{
  "hop_length": 160,
  "input": "log_mel",
  "kernel_size": 5,
  "stem": "single",
  "widths": [96, 96, 96, 96],
  "residual_init": "zero_last",
  "muon_scale": "original",
  "momentum": 0.98
}
Rows from block 4 of a small self-supervised audio encoder (BEST-RQ), named by matrix and row number. Rows with one number belong to one channel. Each number is 500 + 50 x the weight over its row's rms, rounded and kept within 0 to 999. All counts start at 0. Numbers have three digits each. After the name is the row's rms in percent of the matrix's.
After each channel's rows are labels from the 100 clips, of 14976, where the channel reaches its highest value: "loudest band" is the band of the loudest frequency at the time of the peak. Only what is clearly more common there than usual is listed. The data: read English sentences (LibriTTS-R). In brackets: how many of the 100, against the usual share in percent.
# convs0: first width-5 conv (model.blocks.4.convs.0.weight, 96x96x5, each kernel summed), inputs 0-95
# convs1: second width-5 conv (model.blocks.4.convs.1.weight, 96x96x5, transposed, each kernel summed), outputs 0-95

convs0.62 072:500504501305500515500498500506684500500611549500500506340501500504666499510502500500500501485486500498500500475506498547499496499589491531493406500500503491500491502500464500499500500500503511500487500485503500500500501402504378500500500503500500498500489500501501499500657500500500665500
convs1.62 068:500507541498501502502507500500414510494500500501481518484501513496505500499505507489493500506501500500485500503500503515507500501444449493492045504486512497505518492499505497498500502492500501500497495490500506476500492473495502501476500496499500499500502515501506607501496500499498466500
loudest band: 4000 to 8000 Hz (76 vs 5.5)

convs0.16 054:499500497456500499478562499444499500546612514501520496499497499500506500491503497500500499500484500496500501521502500498504499500498485517501501496500520501500519501500502499497500503500511560465498460500496490500500505378494926500465500500500500514500510518500500502487500589503500498500
convs1.16 156:492498437530500512513534686431499500487459495482388569490516537442451500484488482530495529534517493508471502496492493502496529519502518385481522478483497511500495489500511509487506500489388531519490520489519530505423489502481184580608502521514504497533502499500531522507485500499461496498
loudest band: 250 to 500 Hz (36 vs 14.4)

convs0.15 072:509500498486500499467503501499492500519499550513499500506504501500502508480503907500500499497564500503500511506517500497500530500500496483500501504500515500501554512500492500508500499500500510500498523504500482501500493481500493501665500516501500538502485663500500496526500450500500501500
convs1.15 126:505501497508500544493498451511510476493496507486498413496505496499473500551501106481498514500511461490506558505476500499502500500501480377501500488500375498491519516500493497482494517480501511531501534478479502521491458489518496510502472504366501513503543475510503497491492500475504495495
loudest band: 250 to 500 Hz (69 vs 14.4)

convs0.43 236:501500502500500518496502500500498500512505503499500493502515497500497498500499493500500499495497500505500491497510500501500502500514496501502500499500498501500500501500560982496500500500492499500500499502499496502500492548500491500497500497500500499500499514500500496505501505497500501500
convs1.43 093:531510508512500503550522500541508517495466475499487497500400500502475500501595323516492497517487515484504528492499500491500506500477473505498538501503486868496544501500501501498489500500540501517510549466584444517496490503501503502467493511544499499547465422564488519495437500498501481491
loudest band: 250 to 500 Hz (85 vs 14.4)

convs0.39 171:498500504986500501489500500501500500498491534500505501497501500500500496496499500500500501500497500499500500488499500493491515500500501497500500494500499499500501499500488500505500499500499499500499498499498499500500502488501496500499499514502500505500479517500500497498503498500500492500
convs1.39 102:502499510323500493514503501504446611497475507643413511501493557515368500530501498503455503441485511476494628494500508607506495504501500477503532568494502500349502513501504514551539503507620480461507458511504511477434484491706526507445490499501498504479499518512505499471498500542496481500
loudest band: 250 to 500 Hz (34 vs 14.4)

convs0.27 154:890500501500500500499497500500449500268494573500498500495500500500486500502513515500500474516498500500500500499507500491501500500500498503511501508500498502500503500500498500501500503500502516499515522497501515500500498589500501500508500511501500511500499512500499617493494473499500497500
convs1.27 132:530500518502500499499484507523492521501497547498492501481497482493470500564518501530456504495502497515569511522511511406500500501506502504925499419464499500500502511500500497466496499501497501500505393502501500498526508502500513545497529458486496510479506497500500559491501500482501486497
loudest band: 500 to 1000 Hz (43 vs 6.8)

convs0.56 187:501500505503500499499499500501506500498500501689496503510500500500503497499497495500500506499501500500500500487509501520500496500501496499500500500500503499501500500500505498500500500500503574502500456500495548501500503484501521500500500500501500938500498475500503494500498498494500519500
convs1.56 150:530524502486500489481467500495506510497497543470501502500506575501445500527502488488490499506497498525516515491475493485500502508504562501521491529497499500495498517500513495512514500496495512499502505502496585499508498499500511490507496473495498181187481451500518502500488500560516502500
loudest band: 250 to 500 Hz (57 vs 14.4)

convs0.54 154:501500499495500499502497500503502500650492486500500490500500500501547501495499500500500499501494500369500501506502500500512502499502492502500500495500497520500508502500489500499500937500500497541491495500502494499500496554500509500500499500500500490500500500499500498500488473496502500500
convs1.54 214:502460470502500478498424501484520500509501540501500427497493494445499500500507503673494489486500492559493497500502506487440502261510478501466497498507500504480622499549504501498500673497517730546491503499503488502497495471491504491504517502500499507503496496500498499498638500503498522500
loudest band: 1000 to 2000 Hz (39 vs 2)

convs0.36 133:688500501495500497499677500548498500525503557596500492499498509500567500503499514500500498497500864500500494537500500501502512500502500501500500498500494500502507500500503501496500490500479501472524498501513498500500408514500513500498500501494500505500499509500500500500500509588500503500
convs1.36 207:502502557507501511507246257510505485483505526431503499499512491500470500658500499500494621478511470503492538503494497499504568504501531487483501495439512503500502513501505495572493506497499493514466465501493498503605497501502497487498578631446501512497469515505433497535498500490511479498
loudest band: 500 to 1000 Hz (28 vs 6.8)

convs0.74 106:332500500498500496490500500498501500647500492500500500479505501500485496500498500500500499500492500500500492495504500499501497500674463529491501500500499501501482502500491502499500595500493498497499487742499500500500503561500505500501500499500500497500501503500500546787499504500500501500
convs1.74 210:504500510501500517479492497534526510424498501507498492502496451493488500478501498515367502506330497499501491501498497503500510502505313476307508498498475508480488517502500669446507499505500463499501501484456540500500479752503502503494498498503500494501551495498523524522485500501533482500
loudest band: 250 to 500 Hz (40 vs 14.4)

convs0.6 122:505500500499500597532499500505481500496488509500498500485501500500497499479498500500500500500521500902500528451499500499501504500500712490500468466500411503500496513500473500510500501500499493488484499501493534500500503481500460500552499495504500496499504483500500500500490490500500499500
convs1.6 200:503498498495500500527500499510490500490506502500500498494500500489490500500497499487489502486502503501477502499502501502500503500499505499502500500501500412420490498500495497504497502505499501499498568489496500500500499938356500500504499500497501500500499499498493508496496500502543564500
loudest band: 250 to 500 Hz (38 vs 14.4)