A small self-supervised audio encoder (BEST-RQ), trained from scratch: arch tc_resnet.
Rows from block 2, named by matrix and row number. Rows with one number belong to one channel. Each number is 128 + 24 x the weight over its row's rms, rounded and kept within 0 to 255. All counts start at 0. Numbers have three digits each. After the name is the row's rms in percent of the matrix's.
# convs0: first width-5 conv, stride 2 (model.blocks.2.convs.0.weight, 96x96x5), inputs 84-90, a 5 kernel for each
# convs1: second width-5 conv (model.blocks.2.convs.1.weight, 96x96x5, transposed), outputs 84-90, a 5 kernel for each
convs0.1 117:112127021096120128128128128128141131128128128164126127128128128128128128128129128128131128124124126128128
convs1.1 128:128128131128128128136128130128128125123128126140123128127128128128128128128128128129128128128128128043128
convs0.2 076:128128128129128128128128128129127126132133129129129128132084128128127128128128128126124128128128128127126
convs1.2 034:128128128128062109131129126130128128129128127123128128128169128128120021128128128127128128135128128125127
convs0.3 160:128128128128128128128128128199128128128128129128128128122128128128128128129128128128128000128128128128129
convs1.3 159:127128128130133129128125128128128128128128128128128128128129128128128128128128126125128128127128126128128
convs0.6 088:128128128128128129127128128128128129131128121128127128123132127128128128128128128128124118128125128128130
convs1.6 137:125129128128126129128128128125124116127120127128128126128130128128128128125128128128218128128106107128189
convs0.7 064:128128128128128178129128131128128120119128128128122127128125121116127128128128128129128128132127127125049
convs1.7 069:132128130128129126128127129129130128126121120147128130128128128128128128128128128128128148129139144128131
convs0.9 098:128128128128128132139128128128127255000128128129128040128128126131128128128115128128128128128127139128128
convs1.9 156:134124129127128128128155128124129128128127127124128128128128128128128128133128128128128129128128124128128
convs0.11 104:128128128129128126128128128125128127128124126128126129131128128129128126128128128128128127128128128128128
convs1.11 089:117128128128128132128128128108126128128225128127128128128131128128128128127128128128128000126128133128128
convs0.13 101:128117128128128128129128128128128255136128127115129245128128128126128128128128126129128128128129255117128
convs1.13 072:126111131128128128128127128126128129128128127128129128128129128128128124127128129128123128128128116128128
convs0.14 059:136133129127128130129128128128127070128128128128128128128128128128128128128131128128128128247128000125128
convs1.14 088:109128119128128125124122128123131128128128128114123128128128128128128128128128128128128129127124141128128
convs0.15 085:128129128128128127128128128128128000129130129127161255127128142167128128128128142127128128125124129126128
convs1.15 052:207152128128128128127255128128084130128128128128255127128128128128128128127128128128128128128128130128128
convs0.19 064:128128127127133130128124000128128128128165128126128129127119145145128126117128128127128128128127129126120
convs1.19 092:128129128128129101119126122129128128127128128128129128128128128128127128128128128124168126128118128123128
convs0.22 047:129128128128128128128127128128128128128128128128126128128128128126128128127113127128128128103122000126124
convs1.22 123:133127128128114137126136128133141137130128134128112127128128128128128176147128128128128128130127174128128
convs0.23 126:128128128128127128128127128138128128130120122128128128128127128128128128166128128128128126128128128130129
convs1.23 145:128128128064110130128047129128128146128128128128128128126127128122126128128128049128128128128128090128128
convs0.25 119:128128128128128128128119128124128128128098119128128128113126128128126128132128128132128128128128128128121
convs1.25 125:128128128132128127133128130128129132131128128128128128128140128128128128128128128131081128128128126128128
convs0.27 112:128128128128129128128000126126128131128128129128128128130128128128128128128127128128157128128128129128128
convs1.27 113:128128128126122128128128128128047128128128128129128128128116128128114130127128128128128128128129128128128
convs0.28 081:129128128128128128128128128128128128128129132128128128128128128128128128107128128128128047128128126128128
convs1.28 163:127128128127140128127128128128130128128128128130128128130117128142128128128128128128128128128129130128128
convs0.29 046:128128128128128128127127128128129128128128128128128128127121128128134128128128128128128128128128128118127
convs1.29 044:129127128128130128128128127128126124129098127129128128122122128128212118129128128126128129128121135129131
convs0.31 043:128128128096125130126127127121128128125128128128128152210128128128128128128128128113000127129124126000130
convs1.31 064:130127128128128128127128128126129126129116128128128128129129128128133146170128128070118130128127128128128
convs0.32 053:129129128128128128122128128128140137126128128124125128128128128128128128128117128128128128126132126130128
convs1.32 069:116127128128128132128128131124090128128128128143128133128129128128128113127128128128128128137137000128128
convs0.33 037:126125127128128132133132128128128127128128128132147128131170130128130127128131124118128127127000129122123
convs1.33 040:148128128128128130124128127128128128128128128122127128128128128128128126127128128128128127128132128117128
convs0.34 061:128128128128128132127128128128128125128128128128128128128128130128128131129131127130110166122126129130128
convs1.34 065:128129128128128128128128128129121096128125124130128128128128128128128128131128128128128129123128128128128
convs0.35 146:128128128128128128128128128141128127127128128128128128128128128128128128128128128128122127128128128128127
convs1.35 145:128128255255157130127118128128132152128128128128128128131128128128134128128128128128128128128128128128128
convs0.40 185:128128128128128128127125130128128127128128128128128128124129128128128128128128128128146125127128128126126
convs1.40 145:131128128128119119131128128128129128129128129128132128129128128128129128128128128128129128128129128127129
convs0.41 160:135131128128128128128128131103128128128125130128128128128127128128128128128128128128128125128128128127128
convs1.41 189:129128128113123128081051128128147128128128128128128128166129128093126128128128128128128128128128129128128
convs0.42 094:128128128128128128128130128129125128108126128128127127128128128128128128128128131128128131128128129128128
convs1.42 107:127128127128127128128129128128128128128127128130129128128128128128128128128128128128128128128128076128129
convs0.44 281:127127126127127128128128128128128128128128128126129127127128128128128128170128128128128128128128128128128
convs1.44 217:128128128128128128128128128128128255255128128128128128128128128128128128128128128128128128128128128128128
convs0.45 078:127126119127128128128128128128128128094128128128128123126128126124128128128128129127128128128129249124128
convs1.45 060:140140126128128129128128128135128127128126128127127131128128128128128131129128128128128131128128126128128
convs0.50 086:128128128129128131157128128128128128128128127128126124128126127128128128128128126128127128000000127128127
convs1.50 093:137130128128128128125130128128124128129129130124133128128128128128128140180128128131128140108128127128128
convs0.51 125:128128128128128128128157127128128128128128128128128128128136128128128128128128128128128128126128128121128
convs1.51 082:119125128127111116133128136130197124132127128135128128125128128128178138127128128000108128133127128130129
convs0.52 082:128125128128129125127127128128129128128129146128128127084118128128077128128128128128128128128128106115164
convs1.52 082:130128128100128119127128141128127130121128125129126128127107128128121126128128128128165128116123128127128
convs0.53 084:128128128128128128128111128128128096128127125114128109121129131128128128128128127117123128130128128126133
convs1.53 069:127124126128128128130128129139128128128128128122126128128128128128129138136128128127128164122126128129157
convs0.55 090:128128128128128121127126128129130128124128128129126128128131128128130128128127127127128128128106128128128
convs1.55 121:128128127128128128128128128128136124137127128123127128128128128128128128128128128128128128128127128128128
convs0.56 047:128124124125125128128127126116128127127114127127128125129122129132196255127128128128125128223156131128000
convs1.56 035:126128128128127126121128126128116128119127128128128128128128128128130131130128128128128128128128128128128
convs0.57 129:128128128128128128128156128128128128128127128128128128140128128128140128128128128128145128128127127129128
convs1.57 081:128128128125128133128128140128126128126128125127128128128132128128108134128128128128129128130128128069129
convs0.59 272:128128128127128128128180131128128128128127128128128128129128128128128127128128128128128128128128128128128
convs1.59 142:128130128115121107126128202128126130128127128128128128127113128128127129127128128132163128120128127128127
convs0.60 214:128128128128128128128128128129128128128128128128128128128127128128128128128128128128128148128128128128128
convs1.60 188:131128130131122128128149128128128098128128128128128074134128128149125127135128121124126128128127128125128
convs0.63 170:128129128128128128128132128128128128128128128128128128128128128128078129130128128133128128128128128129128
convs1.63 173:129128128129141128130128123128128133214128128129128128128128128128093127125128128128129128127129128149128
convs0.64 059:128128128127128128128201128128128129129119126128128126128133128127129121123128128125129129128128128128133
convs1.64 075:128129128000127116128129191128130128127128129129126128115056127128128126127128128163128128134166129129128
convs0.65 059:128129128128128118128128128128129128128135129109169128128130145136128128128127130128129128255124000128128
convs1.65 040:128131112126128106128128131128128128125127121111128117128128128128123128159128128128128140127108131129128
convs0.66 052:128128127127128156155163147129127126128126132128121128131129141126128129133127128128128128128128128128138
convs1.66 083:128128130128128125122128127128137131128134138130128128128128128128128109128128128128127128130128125128133
convs0.67 110:127124103127128128128136128128119128128129128126128128124128128128130128128128128128128128128128128128130
convs1.67 143:128128128128111136134128128129128128129128128130128128128127128128123128128128128064128128131142129131128
convs0.68 100:141128128128128128128129128071128128127128128128128128127128128128128129158128128128128125125126128128127
convs1.68 141:128128118128128128128255128128110128128128127128128128127128128226130128142128128128125128129127118128128
convs0.69 261:130128128129128128128128128144128128128129128128128128128128128128128128128128128128128118128128128127128
convs1.69 204:128128128129130125128127129129128117128128128128128194158129128128128128128128129132128128132128128128128
convs0.70 048:128128128128128127128128128128128129126131129128127134129128129126128126128128128128128128128152133000128
convs1.70 054:128128127128129128126129126143125130129132129125129129128128128128125128255128128128127128120162134128127
convs0.72 128:128128128128131128128127127128127128128128128127125127148129128128127128128128126127132119128128128080128
convs1.72 116:130128128124126128120128127119128128126127128135128128129068128128173133146128128121125127132146128128128
convs0.73 067:128128128128131128128093146132128128128128127128128128120122128128106128128128128125196129128128128133131
convs1.73 109:128128128128128128125128128128116127121126127128128128128128128128134124128128128128128128134128128126128
convs0.74 106:128128127127128128128128128147128128128127130128128124128113128128128128099128128128128128128128128128128
convs1.74 151:128128127126132141128168128128136134128129128128128126160129128129128128127128113095128128127128128128128
convs0.75 133:080082122114080128128128128129128128130128128128128128128128128128128128126128128128128120128128128127124
convs1.75 215:128128127128128129128127127123123147128128128128128128158128126208160128129128033000128128127131209128128
convs0.76 051:127129125126128255129124128128129176149248128108123129129129132128128119127127128127128128127124126117122
convs1.76 030:129128128128127125128128125101128128128128128122125128129128128128128127116128128128126001120126128128128
convs0.78 153:126127125125128128128128129133128128129126128128128128128128128128128128000128128128128138128128128128128
convs1.78 232:128128119130128110125255128128127124128128127128128128128135128129128128129128126116131126128128128128128
convs0.80 164:128128128094125128128131141128128128128124128128128128128128128128127134138128128154128128128127128128128
convs1.80 149:128128128127128124128128128128128127124128128116128128128128128128128128128128128129128128127128128133128
convs0.81 055:128128128129127128128129206146128128130128128127128128127128128128139130135128128127129128128129128129187
convs1.81 081:129128128142128128127128129123128128105128128128128128129119128128128128129128128087141128127128128096128
convs0.82 139:128128128128128128128128128129128128128128128128128128128128128128128128124128128128128255128128128128128
convs1.82 152:128128127126127128128130128128127129128128127128128128130129128130129126126128129134128128127123131128128
convs0.83 080:130128128128128000215128129128128128128121130127127127125128127129128126127027128128128128130127128121125
convs1.83 045:128128127128150127129127128233128128129127128128128130128129128128128137168128128128129129104134128128126
convs0.85 126:128128128128128128128128127203128128128128134128128128129131128128128128133128128125128176128128129128128
convs1.85 096:128128128128122130128126128128128128128128128128128128117095128138128128128128130136128128127128118128128
convs0.87 089:128128128128128129130142159128128126128128128126128127125128128128128128128128128128128128127128127128146
convs1.87 074:128128128128127127071128128124124126125127126134128128128100128128138130138128131125166131128129128153128
convs0.88 184:128128128128108128128128134201128128128128127128128128128128128128128128130128128128127128128128127127128
convs1.88 111:128128134129128129128137128128128251128128128128128124122121128129128128128128138128128128128128104128128
convs0.90 307:128128128128129124127129128128128128128128128126128127128128123125128128128128128128128128132128129128128
convs1.90 307:128128128128122128128128128127118232128128128128128128134130128128130125110128128128128128128128128128130
convs0.92 077:128132128128128128128128128128128166128128128129129129126128128128128128128132128128128128127125131128129
convs1.92 069:117115186127128128128093128128128128128128128131105131128128128128128128129128128128128128128125133128128
convs0.93 057:128126129128128130128128128128127132126128128231255077128092119125128127128121128138128128128128123116114
convs1.93 060:158121135128131128116144121131125132125121117127146128128128128128128127126128128128128128075128123128130
convs0.94 107:130129128128128128128128127129128128129127128128128128128128128128128128128128128129128141129128128129128
convs1.94 151:128128128128128128128128128128129128130133134127131128128128128128128128128128128128128128128139128128128