{
  "arch": "tc_resnet",
  "model": "self-supervised audio encoder (BEST-RQ)",
  "dataset": "read English sentences (LibriTTS-R)",
  "train_examples": 15625,
  "n_mels": 40,
  "hop_length": 160,
  "input": "log_mel",
  "win_length": 512,
  "codebook_size": 256,
  "mask_prob": 0.05,
  "norm": "batchnorm",
  "hidden_act": "relu",
  "channel_attention": "eca",
  "drop_path": 0.1,
  "depths": [2, 2, 7, 2],
  "kernel_size": 5,
  "stem": "single",
  "widths": [96, 96, 96, 96],
  "init": "orthogonal",
  "residual_init": "zero_last",
  "optimizer": "muon",
  "muon_scale": "original",
  "learning_rate": 0.022,
  "momentum": 0.98,
  "nesterov": false,
  "orthogonalizer": "newton_schulz_5",
  "adamw_lr_other_params": 0.0021,
  "max_grad_norm": 5.0,
  "l1_shrink": 0.03,
  "ema_decay": 0.99,
  "max_steps": 30000,
  "batch_size": 64,
  "epochs": 122.9,
  "lr_schedule": "linear",
  "final_lr_fraction": 0,
  "warmup_steps": 900,
  "weight_decay": 0.02,
  "adamw_weight_decay_other_params": 0.05
}
Rows from block 4, named by matrix and row number. Rows with one number belong to one channel. Each number is 128 + 24 x the weight over the matrix's rms, rounded and kept within 0 to 255. All counts start at 0. Numbers have three digits each.
# convs0: first width-5 conv (model.blocks.4.convs.0.weight, 96x96x5), inputs 48-59, a 5 kernel for each
# convs1: second width-5 conv (model.blocks.4.convs.1.weight, 96x96x5, transposed), outputs 48-59, a 5 kernel for each
convs0.0:131128128128128128128128128128127128127128128132132131128128128128128128128140128062128128128128128128128128128128128128124128197122128102131128128128128128128128128128128128128128
convs0.2:128128128127128128128128128128128128128127126125125166128128128128128128127127128129124123128128128127126128128128128128127130128121099128128128128128128128128128129128128128128128
convs0.4:130130135128128128128128128128128130132128128129131132135128128128128128128128127128133128141128128128128128128128128128138127126126128101128128128128129128128128127129128128128128
convs0.6:128114128128096128128128128128116100108128065128127128130132128128128128128129128128120130146127128128128128128128128128127128120128100128128128128128128128128142128128128128128128
convs0.11:128128128126128128128128128128128128125126128130129128128128128128128128128128129126127122128128128128128128128128128128128128127126124128128128128128129129129128130128128128128128
convs0.12:129128128128126128128128128128128128128128128128126118125255128128128128128130130128129137127128128128128128128128128128122128123128127128128128128128128128128128128128128128128128
convs0.15:129129129128129128128128128128137129128128131128128128128128129128128128128127128129130170128128128131135128128128128128130127124123130127128128127130129129130128130128128128128128
convs0.16:126128128128128128128128128128128129140128128128128128128128128128128128128126126131140128128128128128128128128128128128131128137117128128127128128128128127128128128128128128128128
convs0.18:118128128128128128128128128128126127128129129126129128128128129128128128128133130129128128128128128126126128128128128128121128125120128128128128128128128128128127128128128128128128
convs0.19:128128128128128128128128128128128128128128128148171128121161128128128128128119105084105119126127128128128128128128128128129128140133134128128128128128131130129129130128128128128128
convs0.20:128129128128128128128128128128128128120128128125109126126128128129128128128120121127128128129128128128128128128128128128111126116128128128128128128128128127128128128128128128128128
convs0.22:128140148128129128128128128128126128128128127128128128128128128128128128128128128128128128105109120127124128128128128128126128126124128128128128128128127128128128128128128128128128
convs0.24:129128128128128128128128128128128128127115128127133200255128128128128128128128128128112118128128128128128128128128128128126129128125128128128128128128128128128128128128128128128128
convs0.27:128128128142128128128128128128128128128127124128128128129130128128128128128128128129132129128128128128128128128128128128128128128125127128128128128128129129129128128128128128128128
convs0.29:128128128128128128128128128128128128128127127128127126129128128128128128128128128126128128128128128128128128128128128128127128197125128128124128128128128128128128128128128128128128
convs0.32:127128128128125128128128128128128128128128128133128128128128128128128128128000128128128123128128128128127128128128128128132123120128140128128128128128127128128128128128128128128128
convs0.36:128126128128127128128128128128117130128128128128128128128128128128131129128128137130128128128128128128128128128128128128128135129125128130128128128128127124126128128128128128128128
convs0.39:128128128120124128128128128128128130128124128126128128128128128128128128128127129127128131128128128128127128128128128128129130128128102128128127128128131131129130131128128128128128
convs0.40:128128128128128128128128128128128128128129125128128128136128128128128128128128127110127128128128128131128128128128128128128133215132128128128128128128128128128128129128128128128128
convs0.42:128128128113129128128128128128128128128255158128127128125127128128128128128129130130128139129128129128128128128128128128124129127121128128128128128128128128131129128128128128128128
convs0.43:128128128127128128128128128128128126127126128128128131128127128128129128128127130128128127128129130128128128128128128128128255130131127128129255255098127125124127127128128128128128
convs0.47:128128113128128128128128128128128127128123127128129128122128128128128128128129128128125126074128128128127128128128128128060124131129126128128128128129128128128128128128128128128128
convs0.49:136128128128128128128128128128128128126127128141128127127128128128128128128115128127013128129128128128128128128128128128130076071126126128128128128128128128128128128128128128128128
convs0.54:121125128128129128128128128128123128128129128164128128128128128128128128128140129128128128128130129129128128128128128128109130128128127128128128129128127128128128128128128128128128
convs0.56:128128128128128128128128128128128135128128128128126128128128128128128128130128127128124133126128129128128128128128128128130127128132133122128128128128128128128128127128128128128128
convs0.57:128128128128128128128128128128126126128128128133129128128128128128128128128123000027128130127128128128128128128128128128125122117128129128128128128128127128128128128128128128128128
convs0.60:119124127119101128128128128128128128129128128127128128128128128128128128128123128128126127206156130237134128128128128128148135144125145128126128128128128128128128128128128128128128
convs0.62:128128128128128128128128128128130128128128128128129128120128128128128128128128128128128120130128128128128128128128128128101128128127128128128128128128128128128128128128128128128128
convs0.63:128128128128156128128128128128128128128129129128128128128128128128128128128124127121132128128128128129129128128128128128128128132136133128128128129128128128128128128128128128128128
convs0.65:128128128128128128128128128128126128128128129131127128127128128128128128128128128128128128128128128128128128128128128128135118110128131128128128128128128128128128128128128128128128
convs0.68:000255000102128128128128128128127126128125128129114128128128128128128128128134140128128128128129128128128128128128128128127130128130128128128126128128128128128128128128128128128128
convs0.69:128128130128128128128128128128128128134128128128128128128128128128128130128128128115129129128127128128128128128128128128128137000128135128128128124128128127127128118128128128128128
convs0.74:128128128128128128128128128128128126128128128128128128129128128128129128128128108126128128128129129128128128128128128128127128128124123128128128131128128128128128128128128128128128
convs0.75:128128128128127128128128128128128128142129128123126122140122034128128128128129128131134123128128131128131128128128128128128107128121111128128128128128128128128128128128128128128128
convs0.76:114128130128130128128128128128132128131129127129129128127127128128129128128128131119128111128128128128129128128128128128120129129128128127128126127128128130128128127128128128128128
convs0.81:128128125128128128128128128128128128121128128128130131128129128128128128128128150128127127128128128127117128128128128128128128119128127128128128128128128128128129128128128128128128
convs0.83:128134129128128128128128128128119125123128121128128128128129128128128128128128128128129128125128128128129128128128128128109101128134139140127128128128127128128128128128128128128128
convs0.85:124128128128128128128128128128143135132132117128128128128128128128128128132127128127128128128128128130128128128128128128139129128129125127125125125157128128127127122128128128128127
convs0.90:130128124128128128128128128128123129133128128128128122129128131128128128128130128127128128136128128128129128128128128128131129171128128132128128129128128128128128127128128128128128
convs0.92:128128127128128128128128128128128128128128128015130128129146128128128128128131129128124128128128128128128128128128128128126128130128130129128129128128127127128127127128128128128128
convs1.0:135128129128127127137128128126128139131133129128128135131128128133128128128128122120126126128130128128128128128128127128121127077128125130127125128116125128125128134136124124128129
convs1.2:128128128128131123133131123127128126128128130129130129128089139128128128131098075127134144126128128127126128128126121135123126126125128128128128128127128128128126128128128128127128
convs1.4:130128157130128128129128128128127127128128128129130155140143128128130128128130128128112128128129128128128132128156128128117128133128128121128128128128128128126128127128128128128128
convs1.6:128128128127128128128128129129128128128127128129000070129129000128128127128103128128128130128128128126125128128128128128128128128116128128128128125124128128128130135128128128119131
convs1.11:127117128143129133129127124128128128128128131141128128131129129129127123128128128128127145129128065128161128127162116200151125128129130128128127125129131128129133118131142131128129
convs1.12:128127129124125128128127126127128128141128130127127132128128133128127128107126128130134128128128128126128126128127119128130128127132127127128128128128129128127126124129128128128129
convs1.15:128126121121127128128128128128000106119131128128126128128128128128127128116131130126153128138132139128128128128128128128118125128123135127126127127128091129130125138135117129127123
convs1.16:128129130086127128121128117116134128116128127128134131134132127128129128128105119121151135128129125115123128128128128128138127123132140130157111131126128101137129122127129128135132
convs1.18:128118137134124127126106098129128128157141129127127128128126128028125128128119126133128128130141077101090128128128128128127149141125128128124126082117127085128124132128137146157126
convs1.19:128128128128128128128128128128128128128128128128128128127127128129134132128128128128128128128128128128128128129128128128128128128128129128128128128128128128128128128128128128128128
convs1.20:127128100127128138095000128129144128123096107139128141131130128132137119128128119143127126129129130128248130130000128128126000128127124129114009100128128133128128128129128129126128
convs1.22:164148128128128122119128128128128128127128128129130134132133128128128128128128129128128129190128128128129116128128128128129128131128128129128123118128125126128128129128128128128128
convs1.24:128128128131128128127128128127128128128131128129138129129128126128128128128127128128127127128127128128128000128151128128128133126125135129128128128125128128128128128125128128128128
convs1.27:128130129120009128128128079122128127126127130128128128128128128128127128129128129139116130128128137131131128128128128128128129118137129128128127126126128123121107109128128128122128
convs1.29:122156132128128129127128118149135128131129132142137129130129127131121128128128117122138127128128128130128127022107128128152128128129122161134113114123129120128125120128128121148136
convs1.32:126129130125127127131128130128128128125128127133128128136131127128128128124127134128122142123143128172128113127127139182072122122128128128112135145119120132128130128127120134155130
convs1.36:118124125134127077117050127122128135144132128128128128136128129128128128129113117148147120128135129135144129128128128129127135127120143155129147128069130129255146128137106124161095
convs1.39:143144170135129111138128128128130128128129128128128128129127130126127127000130128128128128146127128125129128129128128128106138135138127128127127140136136146163126130137149128144128
convs1.40:129128128169128131128128127045127131128127128129130128128128128128000000129126128129124194127128134128139129128128128128128134128135127129128128127255142128127128130128129128128130
convs1.42:133131127128128130128125116127124024128128127041000004000128128128128128128128128128128127129128127127129128127127128128120255128123032255124128119128126132128132127128128127129134
convs1.43:126126128133128132128128128127128128128128113255255187128128125129129123129132129128128171128128128129128128128128128128140130129128114129128128128128125127129128130128128128115130
convs1.47:128129131128128119129000128128188208161127128128126123128128128127161154128142126128128128127127141128128128128128128128087129131128128125128128128128129173127128128134128128128128
convs1.49:117127160147127128128132126128125124115094107115125128127128139128128136117131133128124128128144128171128127127128132149128128089128117124140130100128118128129124128132127105128128
convs1.54:123128128128128130135137128128128127127131128128129130131133128128127079128122130128255144129125127128128101129255000128135128130128128128134130126126129127126127125128127128128128
convs1.56:129131171132128128128155128095131125128127128128128128128128128132128117128131129122128128131128155128128128128128128128128123107176128124127131128122128133156127118137127139126135
convs1.57:129126128139130128127128128128127124126128126129135130137128159128149132132050111118128128131129149131128117108129128128127127130128124129128136126128128128124126128123128128126128
convs1.60:118128123120126128128130125128125124128128000132130131129129126128128128121128131128129127125130128128129128128128128128012126127085127128127128128128128128127128127127128127128128
convs1.62:128128127128132128128125128121128128128135131128126128128128128128129128131128128128141130128128123128126128128128128128128128128134126128128128128126128128128128127128128128128128
convs1.63:128128130129128128128128047100128129127124125126128127125123128128129129128128128128117130128128121130131128128128128128128129128128120128126127125126128128066127122128126127112128
convs1.65:130145128128128130125128119127140137126128128127128127128125128128128126125127135129136128128155180144126128128130129145133128146128139127146155130128128109126129126126132133128122
convs1.68:093000000127000129149125128081153123125043134128128129119128129125125128128131128127127128135124253129015120128128128128128142138128133126145117128132128154128126123129185255129132
convs1.69:128128128128128128128128131131128128128134149128128128128128128148255128128128128128126128128129128127133128129128128128128128223128128128130128128124128128128095124128128127128080
convs1.74:120126128132128128128128128123128136128061126128138132128134111128128074150128128128089137114129128125187130128130128128128128128128127129130128123255123128128002127147128128126128
convs1.75:128128128128128128128128128128128128128128128127127127127128128128128128128128128128128128128128128128128127127128127128128128128128128128128128128128128128128128128128128128128128
convs1.76:128128128129128133128127128128127128129128128128128128128128128128100134128134129129128127136128110128128128128128128129129128128116128128128128128128152128128128128150129128128128
convs1.81:128128128125129128128128128122128127128128127128127128128128128128128128128128128128127128128128128128128129127000055117128128128128129128128128128128128128128128128128128128128128
convs1.83:104130138136128125127128128128109128128128128129144129128129128127146128128116126127128126121121130128128129128128128128115127124128128141131117125128118159128127128142128128131128
convs1.85:128130114122120128128128131128128117128124125129130129129129128125128131160128129128158122128130128124128128128128128128128129130112125126119130116122129127128129128128128132128126
convs1.90:127172128128128127091128128133140135128128120128128143128128129126128128129128085000128128127130128128128128132128128128128128136129124132128128131144128025128128128127070126128128
convs1.92:128128128128128128128128127128128128128128128118116120121126128128128128128128128128128129128128128128128124128128178000127128124128128128128128128123128128128128128128128128128127